config = dict(
    color_jitter=0.1,
    cutout=0.4,
    encoder_bias='all',
    encoder_conv_stem=False,
    encoder_layers=8,
    decoder_activation='relu',
    decoder_mlp_ratio=3,
    decoder_tie_embeddings=False,
    residual_init='none',
    lr_schedule='wsd',
    warmup_steps=180,
)
Rows from block 2 of the text decoder, named by matrix and row number. Rows with one number belong to one neuron. Each number is 500 + 40 x the weight over its row's rms, rounded and kept within 0 to 999. All counts start at 0. Numbers have three digits each. After the name is the row's rms in percent of the matrix's.
# fc1: MLP up (decoder.blocks.2.mlp.fc1.weight, 768x256), inputs 111-147
# fc2: MLP down (decoder.blocks.2.mlp.fc2.weight, 256x768, transposed), outputs 111-147
fc1.535 107:481518588539490443519478438541467514500544514544566525473486571452498482477491481470567502519508435484520495502
fc2.535 110:521510493419534499511502469512519493525484517565566508540475444472508444477519459518528563531500491410472572571
fc1.536 093:452561496483517568549489497524419527561484451443457480455520448447440463470481508523486546538480488499466533450
fc2.536 101:466430491465536505469472485613471500532538536465539487494481488518476474469428496534510495456513520544486532453
fc1.537 092:492562483476502405518461477491489557489486476500557496495583467494531471482578457543503484555563557448457436455
fc2.537 092:623515404475504508541420494477533453536540484532465471488503513505438499508524523464449472473500493535507497502
fc1.538 102:471564553496521489505562495490505506521452482478412483420536455469427530528487544514519475503443502476465444554
fc2.538 091:517512495494497521526472536495523419601507488550405476507484567510506484552480456496526431565501494492446479505
fc1.539 105:455469508493451541483541514480508524576457507485478501591517507481496505492524472573510468562516535462516487515
fc2.539 103:505491423556512469510542460554516451480527497430475492485506478585469461487554521543492498490482479477466503549
fc1.540 094:524480554491471468536441516466478567522477466497512550498490419453468478512485453447563496459489574560520566516
fc2.540 095:468483474467485508505472522525440567478473489477435553468503451513466500496454465488505451473496472598483559487
fc1.541 096:542484460493491490498580422487562511538465490503514525481509495498506492513568552383503558470452495499509579481
fc2.541 094:447476488409545453481537524535537436462467493516521451509537511476498514554588497487528522449460469520474440514
fc1.542 126:509490467522490480451456542504554507487422534505524484446490531460512557487518468554514467444561503488522538488
fc2.542 129:488475446592514494495538440453542607514462546473586496427491548429499514490506532469491516570507570440529497466
fc1.543 099:518503497536566560463501477466471395454471451461521546521508504510442559487491475537495433549505477431515555465
fc2.543 087:486405480501485477483479450430489482521490541489502481457444540512491533518481452548501488499478505499438517489
fc1.544 097:458443548515493518472515490476459467483469525470520527482516550389474539523500465502431510515528480581488515565
fc2.544 100:426532484524487543504485441467615522364526483450546496566528472429551482511521483481466476469515521598394506555
fc1.545 013:530564527530440442420499520478492510520423533450469474543482500474429443506520556553507517487493475452537540472
fc2.545 013:512465610508524465452415449472488490572556549508485401514495440510494493544437467515507423529456453548554471530
fc1.546 104:520494492494438482486535434456460547471525452513457523549431506529544524479490439475469521503468486545427446443
fc2.546 107:475532578487472480555560447462420472461550559537513523501511531510491498402492589588438554530426437475459594485
fc1.547 094:555484503553484511475497457564531477513491503568445473554448484452512483510563510499509582475459469452506483566
fc2.547 091:483524511505515477509532511496553518464516471466506476465508507485471528478546487446543430469471542539493431483
fc1.548 104:475468457462463506498455493529545521463541519459555474560528484483491495499542526628489477473480498489483486511
fc2.548 098:440481380449485473528580498416428460445572564442496493501489438497500476484541492535528439451550463464530526502
fc1.549 089:498472484477502526549554523540515458496514497517474495493473496431488531540433513567487481575455576508499497534
fc2.549 086:505404496498451503448502511535554492513530501490465522482484398528511495474484468497518508510479503543461474500
fc1.550 102:544555544512525490466543474532496519484493398559512515445461493490529528410498443520516438590555513544470529442
fc2.550 101:541462526448503539451484472511565502552488540517464447535451571530520451461513508463510530473499517530493535465
fc1.551 095:543530491488543559481567541532501544499514525423411506593520475466584556503504465558522472384537455505611451532
fc2.551 098:565549506534538502489458479485479541461543547541464469537478536462552448442458479561511466469483443490616466456
fc1.552 099:604469458448419506486538496405495525584478493467515482527503439559486525492449465522557494444443480517516551433
fc2.552 099:542531471493499478540471508439511545473499524498501452521576518520519481485507416527467423517479475508467544509
fc1.553 105:526485465573525528513481611513529503441438561542608467504544461513463505466519532483490527413497441476499472516
fc2.553 110:475467426482515446564512532478455454427448602508471507526522531516470496515496479457534548523425534501524489529
fc1.554 101:467478518456472439542528436499512505559501542435403467467497465515552459595496413487519487469471510444476485456
fc2.554 101:437523498505532477528517462585479501520520511529499536556486498482511482499505489470484536514563479497567475533
fc1.555 113:440617530517485546534516498541478437426497505522541425529429464471503583486481448485512540420500448537543500518
fc2.555 134:455546461555448482492575483503573447481511568528535427467525536432524552504464463474510449451516455470479467461
fc1.556 102:506528472509502485516472479552492495461515523512587479406506478478502522500476470522456520458447460449491509478
fc2.556 100:422499528532536506466501468511491519496506509569576493504526512515469460464461520532475436473507451512562502464
fc1.557 097:476493473514503492445427502499478459549482504520569439555502490433551560466446489512524474502496500545553519450
fc2.557 104:485538469474486538559513530485465467529420565478530506574535498498559515462533517497531482504469430487497456435
fc1.558 106:551507550557502575490534476468446470539441488508488519451469545503473500531541475479477413491475446499494585523
fc2.558 101:485531542471498603472461478527455508431524536520521515472534490433549503453509411496511504478519469478489515554
fc1.559 022:420559538566437444491531528539469437538487442443525509493541506486449482500459521540421454506466510470459473528
fc2.559 025:446503514446437548586471460493502549556462588521558495513498537525524475497477525475550553456523504484436439563
fc1.560 091:434535500441538546489505504531477500517493490452526522481526534549525511474499453551458509481442417519445445512
fc2.560 094:494524493576517515554511493464517452543519546495511507495450499478535524523467475450498461484530516497493523483
fc1.561 104:423546478478534543512466491525497450485443493507520507533518396436511478545480540552486482581494526499472499529
fc2.561 103:572473481495530532530576536542477452488455475450515496467474444533464562485452555482522425518446570440552536514
fc1.562 093:531528483529530452579473568461518541470501451512574554500470394492505526485519514510414509549425558460479502450
fc2.562 091:455458569471468514442511526515492481459501462567482491468494515510505455520443433573521470572502498542533494526
fc1.563 103:540549459510508502455476448535505506491464536458550475564476502485552567528462430502453478457460445479508506483
fc2.563 101:604496550527497440474412498488488534509455527507517510547555464454525530503503523397461518474450449491501579488
fc1.564 108:447492593536479529523461507516377527602515520436448479568488496491531475434483557542512512529503526498539460428
fc2.564 109:499525545547490510522468501503462524473585433514456479522479503526525468560539506451438456506431519568460471530
fc1.565 110:402488552499529472506507443532554525397541436547531491532531461518508473513515443511476569525488420519502451532
fc2.565 104:507518554526521523532514491537542479494455523521531484586497544492503518571468489529504520519477475569496467457
fc1.566 108:509503548481583509496449477467505525505413510519519548497519507550464561481507476508475534513490439452432475468
fc2.566 108:496483515493525543470440434500569492532409524481494533536530527493517466510499519566425409554491453518513597501
fc1.567 089:463553491567458543519415456501490546459498479477503481485482484523527491448522448474509532537423474442536517526
fc2.567 087:487489505570497489499434459506475445496499528491530543564499558505469605517433432480500527573558517547534525486
fc1.568 100:492520585488427454456514407498444487490485473457527543515497531506420491446454506489455443488485516548503464490
fc2.568 098:469509571528567532503538395535535425551542487465467467487447486474454548488488449456433501475487465573490434527
fc1.569 102:548518541490479466407521532544532486507454555525441457505572550485521472459502504481471470477532574514539486480
fc2.569 103:473513508455497478412448421512516506475486584465490450500515464512462498468545439497505491542501529505440440483
fc1.570 096:530464477499522467481491474553501515462452546514447531439511483507447506508461534538521491531419550474586448497
fc2.570 092:464452498535469542593465531532507505516478453450498469514535503502504529470488494495505569460508545464535505507
fc1.571 100:480479459514486510470548477484535539471505588464527538437499464532603505506552561474506547502512463498497448492
fc2.571 103:486457539508491531427557482527495540457494514520536492482494472526548484514442492550516467401513488447497429440
fc1.572 114:514540584487501510498531508456492542441501550531479567522494467550513528511526548481556453517498488519488502462
fc2.572 116:542513481518463495543532500433492502556511479555541544520476444479452448439532576501503480575484459476554445502
fc1.573 088:483530574525522535506422477493520499516497541546525426473525501560508504400472495550604482468494523482495519463
fc2.573 081:502435530467486513510519448525524526487473571519476498539497521482518497563499523437507531510496521501516448508
fc1.574 094:482515468470525562450556459521549512476416470581465509507508507500530476503527540538558480564505475546504480500
fc2.574 086:560461543478516496468518475477544494521518491555456474480555489519538439473489547459535505522429504505490459512
fc1.575 100:465499490506446493517505512506506587441564485518473477525508384505504472492520500463549625509459541443526503429
fc2.575 104:509459493486514459527497534511507569500558479512490525555460473520444551522487432483417493443457524534562510511
fc1.576 102:501434536438504508551471506515505502440456510511488502471548531526522432575504428483430555499580505561546475486
fc2.576 100:468513538501561454497534447482477465471496526533569421526469483515468476538443503504564528457476498523463449537
fc1.577 099:529520566538464472479498503468508535507532434527467481540505412496557505501476474430552506449533525502455478535
fc2.577 101:493486538487532543516508486488412487508504450561518508513509465524560511520521448502545515493484511469426463504
fc1.578 099:491419470515555457520528447506543493533547505474447492554453448464539485469470560481427517481487493593505442504
fc2.578 088:491488525454456499484485482452521538512524523514393520494452489574433452502483478488443517472503504586468499498
fc1.579 099:440414551491460579477445415531506464544510529476469478445393447491510494566467543410551504519434453416526526500
fc2.579 096:504496537480527451503555497592489474543417541537465463551513521535491536498525476474572489461498526573511511558
fc1.580 102:466477470461543504542493509466452500480476490579468481531516436476512493534520490455547600422470496474489479494
fc2.580 098:554474490500545526467548561502455513545413507490440431535488577580529517555483464472526518449490443531480447460
fc1.581 100:580475472479437462480577567516466563582469469537467480542449457566495474503462524548475489486485378542480434553
fc2.581 094:445494517468470471457503497481495582563494521583462464533479556538462528532506523484429550536520467566487470449
fc1.582 101:471548514491479469473514483516507506543436524496512552502445461479473570447504514558525504427462517513455524517
fc2.582 099:489493507520550435515520531450531532546464481470485488504533492548537562554410442478547529464524488439524478496
fc1.583 107:493525433475488521534467545522453520546539497495471538444549570507488524484461482554499488491548450554531522461
fc2.583 111:501590478524509506498450483544580499475488503520507497427449475465538549455481508506537470497517509537451473490
fc1.584 094:466453517402508443508524455517521516497460442480574538474426557562406478543554541482454488468515488548485515474
fc2.584 104:518480506488551489507467479472523535470435454383475452545473491469388544455569501458490506467467536585504446515
fc1.585 100:476501553482494488513439528515488528510533499527580524441484484467527625532580468500528475546421440475446500510
fc2.585 108:496500522469509486526470520531545511566531568476511467553528435443483485447522516456502503531436534458494526424
fc1.586 107:460488493464482475455518473459456536470468524494514526447487441441442488460548472482404517541420406478489527544
fc2.586 109:509514574462457513491467588461427491510510545466506506445518533457489416534476425503441511541522464478465513532
fc1.587 095:466531470450492549465561473430529471505569494531491515454459523505483476488490491532540560501469446452466549463
fc2.587 100:444518447455455525526495514480449492508511466550468510437510493461539521434481519574540583466510501425406476505
fc1.588 092:516516566482574523481512474422500506443483506485500568595487531552571535439496494580445509534481478430516492512
fc2.588 080:526463519479467483519490487493493514507485535514474521506490548507536499568441473499537521548474527473552467559
fc1.589 103:510548473522507476471550503497477502487548475435495557522443473406488465444465437492508458464450543441567542587
fc2.589 097:527507518429483512483563522542491490485436506488565496465495572532500519486540443516454443434497450465535447534
fc1.590 099:545559456481508508491479544378497473463473556552492494484513503533450507455523503497473486429513519523450447531
fc2.590 089:504499432457450501500467491466488505558559510507492492496469520538481515472420498457486460480475467583407511507
fc1.591 100:471480610504505461550503442564453474567491411507480576484582555450527482490516507497495459498529429513503494498
fc2.591 106:419488489563493453435402537495520533468520519489455490529565493421504569491514500616504496537485539517518507542
fc1.592 103:496533516461507479528499521465501479531450514525479480462473536510461451521434445473484517464496496530522486470
fc2.592 099:531535608549422488429452455525490441500482496542454454523507517437510447544507476426501439485490488454478557452
fc1.593 105:468552494501474531512499428504470474481441496553485512469527558469546519452458517471507546481433488504454566458
fc2.593 110:511493552442482589467519451486471551463508504559559474463546483506576489480525428400423540481496498478484506587
fc1.594 102:513492582533499498465430498490518442522509514561512460501486439513458477480415546502446535510550527488554532491
fc2.594 094:563535501480521536496547494506584472515530519508494489522473454492513475458392502465560448529413460527490535498
fc1.595 108:447526541517559490496520474495557529467503510542517491577565474508536492435551552549533533562491550504590450521
fc2.595 101:503554525503454571517465463518561501492491480519496485516538509492560419440513504477501472479487418529477468491
fc1.596 013:478559444501505517538470494518486485508518535457485520544563495516606475558474554442460560484446502549532471501
fc2.596 016:475555431446469451465550513440480485515435493534587461416551482528477573429485468439475492498501571510520424514
fc1.597 108:425498517499561520534524474543515517526489475401531506558502483492499497441513446497482516514502490513429531560
fc2.597 112:410542541409502476498480536539489491456440461467377501494477494508502543534554488477446502504544497509500465537
fc1.598 095:510567457454554454548445490569484544484476481580576531464514450434481515486476525564530468501500554534549464496
fc2.598 100:499469433497471511512540514554538487521472484512475504523508532529435509485514437481504534569491489509481502491
fc1.599 098:462611518506531469517559567463547559493495474456522514509537471469436476500516500394518518515495508435560529552
fc2.599 099:455537508499512492493481530432558565512496604544554448487469500538482501464494483449593571544529546440555545499
fc1.600 102:484521545575498542465489493502436480458550499473556514528471455505484485464568548510512521501460511596580465447
fc2.600 099:462464491522499531524493547578546565547505453499502460470483522525492511491462500564458464504506474530545443460
fc1.601 102:451441541448483470465486471510453465491516450519505466465556456472515482488496518481491553475576480512528419492
fc2.601 106:547531503530527473499459504536521456436485537544503502417495500500503547394483502463477495537500471481538457484
fc1.602 094:499507556541537489445518516485490553584476491555486518573482484543513573464450515479534510462506413505482453438
fc2.602 090:553497488465495508499465490470437495487508462524523478532510525494485444485488415515526467511487487538516469509
fc1.603 102:535422510533481468416481488413485532510442502460469521527475560420458478504534549455488512516508443521601447466
fc2.603 105:468444490538521538450511473471446549548519459456535471598487484469529486482460502468520410530550396491514498434
fc1.604 096:478486461484485488532475490548398465515483478470502493443567488498481505464499530558465443493459439487541442477
fc2.604 096:503423526471467501481525536418413482491516493476495549517551526514548482558487461478465449563458539523538498481
fc1.605 094:529537554495495484517537524516472460424568457463557525442573552526527524432545545437510429484452513463537448476
fc2.605 094:507532477479483503540440539531519507512501464496492460446502562516515515496524416524457547523541467524517560551
fc1.606 114:457479555522424451533535490487476569464530532545451507508487474463509482448543564424518465543516497519509420484
fc2.606 124:471487475574490463549510513454489471579483566486446508507419531449537409427450438545511440464537493392460500487
fc1.607 024:470462455408523500529453498547492465482453434543494430516462529433512422481507376545467507471544463486466508514
fc2.607 030:528511470558552483514487461442508479520413550503557488518502571499531473482505531489478540511541517460514461432
fc1.608 109:415512485485541482454488496453475505483531514502487508513477549481545587512527475567521482466487444492583523527
fc2.608 111:460540447492527575559495487435489515509489539487431454572485460490470513483503430508569486490531487439538430491
fc1.609 098:499537492444506507511538462489414456495461567419461480533528445487480496503545505502540522582509410545512470554
fc2.609 098:522533509493487531512534480531479494524455576563492414511502462573442497548423491548514500482471529589507447537
fc1.610 095:561503449447509448568519533426497487573552457476505526550566453488555467564507523586466539486451498481540575505
fc2.610 095:514460472460476492483545568506529506533457522485457547465546487499532557520535545522529451456539583541504489493
fc1.611 102:493485486429483469493548532534521510455462502472438504459495518503442502474551532456476495556399474484490533530
fc2.611 100:473457505472474499492484435536531501437489443521541491499545488500383609547500486469544542550456517486553506481
fc1.612 098:503522500473509484515541535470505528494513508500522521486520342460477560516483455427576486450543507474448512489
fc2.612 098:506524580500507500486517532541536519552530523532489494576450442523495462466481513594571472463487464472510514496
fc1.613 099:488502491467393538501542456477435475508490460538494476508471486492507427451480441532475490439505553580482486559
fc2.613 103:451457553532494447492491507530495523515568493451494485457497485418450519482438445580447540472503496514464493503
fc1.614 104:547497474474527451484498503446567477507482482518516448492451543462488503542451544502599504530586499513562446488
fc2.614 097:520512454540482515512497550551533516512475528475517471518519459503443504441567508558517439517450451486519524555
fc1.615 095:460455495518402499482500497486552522540477460518483482543446462552482466558524490451496422488415552509525544443
fc2.615 099:486472572498470540449452539503535491591539532534534434485503553506463535491499425527502436486507493531428482456
fc1.616 096:533468527476509473496546569572533422537514501440547461485507484448518477519421466506469405466540542459503494499
fc2.616 100:557474506492534516517511500457482519511531505507503421465498545535588506469472385522506459542459516411467483450
fc1.617 098:540580439541543508485509467571511487478497525452430430456506511534522425470493498528556475457515518462533501426
fc2.617 092:484497588476527483488513536473518522467612507418502551455456455548488475477518489406469510473496589481461466499
fc1.618 103:512550491465524477513434453530490465489408461431495492504560481591422542492545573542462518528539506523576489501
fc2.618 107:470438455448492516516461418445552542490460578474482542490500475454453530556574563544530536617512534494543514477
fc1.619 099:515481530562548473429529411534497529539513554455449483501481501389588464484501498512493518519518460431449489488
fc2.619 097:543530436477481423539484531461443485430467514458520408497502608526543453564490524529499526475480482491569494506
fc1.620 091:406402583546483467493548494551511450461532496568497414466480508503521488532568549518518487520459485513511498535
fc2.620 097:445533500535457407421533448554451438496547395499540504539462547445515508543481575517489500528420444504540492460
fc1.621 103:440462510444485495498504421539462505508553493458522472490506390440493481482526515425573575499523466536580439551
fc2.621 103:465556482438527487529521487551468515536469440444552510492483435485546473517473478574520500439473498492501449439
fc1.622 028:463465520552555509474447507554525472454426446422586439422530465517459474495445547507536490456510585478533438515
fc2.622 032:490519431500446486473484491505514493452497467509546605493493546421445501533466438457516584523508512496427517544
fc1.623 104:546472535510461423473464562482468519530598494505513405482502485559582570473504477452501484474510495509538551470
fc2.623 108:511512544470457551436525509506452455564543499432524466634507506557495504465477525471511494487555495438600510510
fc1.624 103:506435505463557503535515492501548446471536457497483477532505535474562532373488481533529488524486483476520493564
fc2.624 103:522489530490517516557507538553546472498533477454562507437524497471526487426473475551490451515439500491511563469
fc1.625 098:557485462462461511503498519521426502552512490443476511435505569542464512464454508516446439462480463463496510505
fc2.625 103:553465469435470551515490543542420491503464510499515559478494525543525465503455489531490548508416408465486472527
fc1.626 033:550501529517527550525592450462509427552480482504531528518461481481474513505522528580456485523499522454563551577
fc2.626 038:467602499441486538436496549502477534487489474518550408527505480522446454445508503532499420512452419526540551543
fc1.627 098:494489504475429525514525529501460508466505516498557548495506445492470517450481452466512497522519488405526478489
fc2.627 098:465509499479490473475524512432499548555480575469492430454491541530473476458444456491557466558491439504569519561
fc1.628 109:404464501484481463562532504486509468475477471465493476488539444509534493498474509568499517520487512480500498537
fc2.628 105:440464404475431447455518415463560454548539507555548471486486515493488512522583480489509456448528490488542558470
fc1.629 086:534564542487526542529504559489567480514433498562526481496532471573507561384476431465453458482526469477463512511
fc2.629 081:500524495474455482518554542577498506460509522499487503422542472510567527486473428481548520529464515501476429513
fc1.630 096:502454525484472530536491526468461408454543502500540433463518441473503462556555479478500519519537516560541476474
fc2.630 096:427518527496499537485475446516478437473503530493475494550464479533461512461468449480509464458459478503497520496
fc1.631 102:530528544478492485501493538578602563549472508539537457414538464545516545543487518572500492476518548490477572474
fc2.631 101:562468531472457499531484549507511539545434567548529499513516517488545456487496491543515448461462540512513463554
fc1.632 071:507477520583483466486573520496520557523500518477478518481453480588437518520449534474464557474494524448474517627
fc2.632 079:568511522571458457490479581579454535481483550437543465487500533547555529471514554470504537491521533480534490495
fc1.633 105:520510529586482466432490491470459534475565529501541555564512536488480567500509495475438485520512408496460400539
fc2.633 104:500563517571520510482539539509524465489483558485457482523475546469509517499363470485472504427528479548476481454
fc1.634 099:502461534448479496511505514494506468484507493474547537474456522587486483488475420609498480516510501503518528534
fc2.634 100:482423513501445467448492527504543465572499496455524478441480555477596523486460434589599518571552651510533542546
fc1.635 106:488536470517497469526500484444532491527531471565503585473438483424520476480494462545490508584521447453466528504
fc2.635 106:465498412455478534544548448481492473519526518578487497524465465471503498479503494478479520562503501505505483482
fc1.636 100:543415515480477496496470480525450454540509507501435467519545518461523503508540497493536497545491473436546458511
fc2.636 101:439484499543486503429478543511503478458578501510498500457508508474532536401475516592584457483562489475546445485
fc1.637 098:504457542448511497460522504499570471545509566503502484457433526421429518508599459457569469527535513528397480517
fc2.637 111:526478484470516567498460472520496479498487501533489445446408417405456526483485502506535526548543508461486492506
fc1.638 110:464493420504423577485519530496523516471497468492422524520526453461440530496492472527517423383495525509494544562
fc2.638 108:538511500454466540506485501547567491558508453487421526413441441521514522404457566544554444525519494501489490547
fc1.639 096:531433563500411493532496490484468446467442464498485460575514553497416476519470527487521423486534491485503432526
fc2.639 099:570465486547499480553523562490514471555493483405477521555528535549513443492530450560510493579465417524569459552
fc1.640 102:522507475513541506489530521507524463439497535549496499472495487527469551503473515463466545499529507469555533535
fc2.640 104:530420508494509525491477491505582425510507483514606488467498509533543435532525538455533443485488469531521480495
fc1.641 108:510509458555553513468454507447463539466482523521472626467566527489508455450484435501606433498461457521474532516
fc2.641 111:494542502457549551519485497460473521476464513478479523418507475469532484480492429500523467458477509468472444572
fc1.642 110:500459512401521460504523515551537524583366445563528498458514481482480447470488484427455501477435489506544458529
fc2.642 119:458520555534476506490535528462506490487523621525565466519541535493493451521506493456518438520536423480549482482
fc1.643 093:459428552478473511506506539558536511556477516512535444507493535470510448525432560449478463462577537521454512558
fc2.643 094:516531516605503437541494493490522469458547486451507513500470550476491554474474471537469570503519507537534471504
fc1.644 103:565475484391456480486564539441514462578467436509507480578481504426517495486525551494425521512567454482405488437
fc2.644 107:515446517444468508458543517469477588553491608484542531513447499540553445535470461564451512490562485538456509438
fc1.645 088:582522485489586558451487472479505514530566563500534483447451490498538515497385471518451450557459517462458571475
fc2.645 087:531441486536492543489502553514493539486466479478506511519443509548507531491429397507440477488531517505472536543
fc1.646 114:559494475525487443472510432474566515572469526457505570473436462533480416527444461509563463483486557496547500487
fc2.646 109:596526456450569454526470482519517517513490507487506524476478515575546424527486441536502412530457454466466449480
fc1.647 010:543469504500483515494421439500539479484472495523521547559451469453550443530509483481446418503556512586553496537
fc2.647 011:505502552564425476518571493488552487509503498437514541497473591523475484482468436506571473531459442524456518515
fc1.648 103:483501493523537452505536475488565548534507482513449424566536480534463475519448504518547497417489458508501549521
fc2.648 098:487486493402525471478508458475559456478505528499445452538528500540447463538536474534485447496500456500450507452
fc1.649 095:503497449536451480490453447453503479487505568576482512481488497571466527466539510553513500514499483509458553464
fc2.649 098:506483507450457515452532530573501428481519552541527494430455565471445502533499461487533509477504500450547579458
fc1.650 114:516548491525476543470500518482570451424414473485460529449591474488454512499529486566571465484407509502530529430
fc2.650 113:580548534572542545405484496522505489508501548530416497512531519547437533503520405506548420493524483504492470557
fc1.651 105:503531514529527466480482544486515498561541516499448519408435524533511472463528556531511520431502482509547529548
fc2.651 104:461532499520535464476476543478456473560554536553428496474492480554459526518540549554515489513499538626471508507
fc1.652 096:514481510548509505540542564585479465401514503516496530532512491569474591538456476505525505512524502560462524541
fc2.652 096:460450486517492488485487452513462503444455590484510528432502552538492463549558430441543466525468472589469527506
fc1.653 100:464496493569554481508449546571530459499552485475545587477432389506456573486483427550556508481563486505456553558
fc2.653 105:508435483579518478497516492553476500511543544490511548493478413517546507482603508577462510521538480588534492525
fc1.654 105:424464534426497484498521509421542512457515466478498521510454456518519471482491475497469500529483498510526524498
fc2.654 104:454517607510578461482535573493480510472517426484465521452497495550508506414510490513432384515449511571436468500
fc1.655 114:428474530567454507491464485501453499458509429586517601410508467512464533481424549460434446564487536499468448542
fc2.655 118:466525479483537469580514499502474486546525488504471557504523480469425483471488568524466494497474506495492465547
fc1.656 097:551481530455551518488548548529535549466523474528531517476465580467484477453480538442491520471506491497485476449
fc2.656 097:566540499486538469503485474539537511496521576579533469535500519436447466430437556533500506532558503481486508494
fc1.657 094:545555476504470448492483501451473527515499506495446521520476503504474429540482482464460525464546593514452530479
fc2.657 089:564481512462577468494449469475511503563523515527516484564445474516501491512426496473490530453502540534495452559
fc1.658 096:554488479521432587479532490499536484475595474545568499501571435424408554471572511493468471460510502503533467581
fc2.658 102:548501474489470524462535464506505444512450531579520523594460530467505510470506466556504532510464440528479503458
fc1.659 104:566512446526489445509530503431502522479441445497430523534456476461550458497434589480499373531551449495420493458
fc2.659 101:515499473420492489528580531457468420581498482510496526566483560441524493477523586508512468567491517472427428496
fc1.660 108:579586555476507461486515500570418497492478539424541447590472542504484520476459445473520420503521474422484497504
fc2.660 108:547573520511539511445459480485504427433439486530451470541473450456456489546477478497463486513502505454467539535
fc1.661 088:556529528513535554509510521477467485522505545456478429444477495477523509501562534517445545494527495508510438509
fc2.661 089:504527591542555569511574533527529451505584614527496446487500549443496498482541560486504503483487489481416507567
fc1.662 110:528545503566505489472546505507518494540547452437550482494570500515473372458498489487539468508447444491486447481
fc2.662 113:460517466435444491515573432495484538499536488480497492608550484547497459515488501500530531521450509518465465503
fc1.663 096:491499555488522448526487425476505557487522564553565485543493534482514494530490558588471481537454434519474437536
fc2.663 090:422442516448495541505482448518469469413486526548530484471532450552509470471476545522476508454495499582471501546
fc1.664 098:599482518474470493482500520479520452501481513593495484519505532517529503446548523418473488466453502469502493526
fc2.664 095:486490498516541505445448467546510478496487451514482510484491530538505481476490536520496531533497546505487454525
fc1.665 103:556536513475537582469548442507497490439520405517557571479475492525467463537516456474468552505530484424510509408
fc2.665 107:511463519508475551540471453512532514485478417534465459521498475581458472501532498485494475458492504500496542431
fc1.666 106:568481520457530445533476465497620537457483532438488501522487437513472515502468456490500417513459569503544510489
fc2.666 106:566590460464524524495452505494459504424574522454485466423553474488491487520460500489547492516459554531501500482
fc1.667 102:485578531488498455453431451456469469541537503556527484467433503506514428503528408496562468425502496534444501499
fc2.667 102:521522569550490481405480492429528517525526482541510500538514525543593534471434461534546444409545471521484522550
fc1.668 108:492554524516470524452618478509503587555457495487455516510452461569478492507529501518519486483478536500514500509
fc2.668 105:491464529498495446543490513466529561572473594548510484468601536474507493505470562515555557455500540504564525446
fc1.669 093:529575450499428531447533482510515471523498459555414483483462426487485520512478542434513539532482428489493502519
fc2.669 094:461512464535477479521480497445480415513443469507501490475558555536496531565485402538501501527482526506478526489
fc1.670 094:431495514549545562496534491576508486438457545520533519478543535482534516477495472411466491485474411475488547495
fc2.670 090:513533505501529516549536458506518500447488515559510518497513502504459502467438417412435469451470520419471485487
fc1.671 099:474540480503485463500437532530542510473516510470548587487480458372484518492542461561576451509464500469514468496
fc2.671 099:541478457516525482481419451474507439497505561529538462489489512444508505540496463576580513495418534561542474527
fc1.672 092:539526453525476488467475514480443482526416463455519511510472413446527494442392476512455567500534489531496571539
fc2.672 102:473575520462521582502462450466512509445534465496493487504557496452497443436552452530457538562504452509459520535
fc1.673 111:505483524523440503529490444502501553579512430511511479514498445458572464477482518514456559427509493534504499463
fc2.673 116:449461553538432546504532496481504511535554529482446541515508509535508441453530507505467506560416468458481525482
fc1.674 102:505543390467468515464522450511516427415442492489566537485508496509467498507425516506445461501536562506484439510
fc2.674 095:492504521563481461525503536549448530475489548494536522453500491510495512509502516464474421512480503536421479509
fc1.675 095:502481496504459486495493463534486454409463459547456467527466506450490539525582522524474484483520511581564521450
fc2.675 097:503561482552436519522504516482465543432523495472514445499469431427489494443496494477473534547549544513490521493
fc1.676 098:459465522476479587538474530459466462500514470493460550442473499546503521530490498453511442523485581477526493491
fc2.676 103:513539489496569510528468554576423504517525559491445519466537496495526484492476513528597461512471457496540521433
fc1.677 092:532427460494522517438476516466523493466526481578522523502483564519535548475467511484457505534505446517460504480
fc2.677 096:530416464546476529476497591486545480447462529556504462495417512518512516510542470502492474446555519492452473530
fc1.678 107:542486474516487505427462534501409510479519515447511546416493527507493485576495456516456464482483473547520531491
fc2.678 108:489435530563501578482460460534487481535600575512460509456441569493471466524530460525489511473465465522460467447
fc1.679 102:506515512496524430496480478429525500487458436491504494486510480495430497418532537437488459626574537437454549588
fc2.679 099:511478516540513451550505475442439466481576537468450463556583535533479498517487524463552458479499483533407576547
fc1.680 102:474489524546478474495440546444429576541521492447441523490546450482448576524599470528482501498474419447478494403
fc2.680 103:574504498452485464408536536503546531571465559479438459485534590543436574533517503525606536480439505500486534434
fc1.681 101:514484496500527511437498536573470529484487486528485475548462506492512469547461487502545517432610481512469469504
fc2.681 104:481474481512508565510531509539559569534479473511467454534546474462480535457541491541647466540509535516528477530
fc1.682 104:585503489493497518458457489521501485469592570458543519474535521467391467415451524420436499497531482445518552526
fc2.682 106:474523476588478489513481491496511518505460520484489492550463482493537484551549573530530522428562448438506500514
fc1.683 097:464467425553565516550487464486532582565424463495501515444491549565590525495500559474499539539503493534529416525
fc2.683 103:462453478533509499494461480496509484452474555488514460445514495495506470525568471527495466530486559467499451478
fc1.684 095:466475498523540547503469532529474452523532506444485492458533434541518457415511481563515458498413476489510530506
fc2.684 095:521520521468511558437458493516538564508456558417479462451502440519553475515465478544503564507465488503447519448
fc1.685 109:464437490525481483505486526474523504535473507517496549557475475554505436432521532500398563584615538506494475542
fc2.685 118:453511472490445474460470435541501466530552428485482593545507520522504498478534540482482506543507520539493458589
fc1.686 101:463510495454438574470500508498520419499495529471531528552430517434526536400480495482466493531522460479435519498
fc2.686 101:559546445483509461529517540497493509494497503480571528547411476491507481373467469507423508497467544497470543567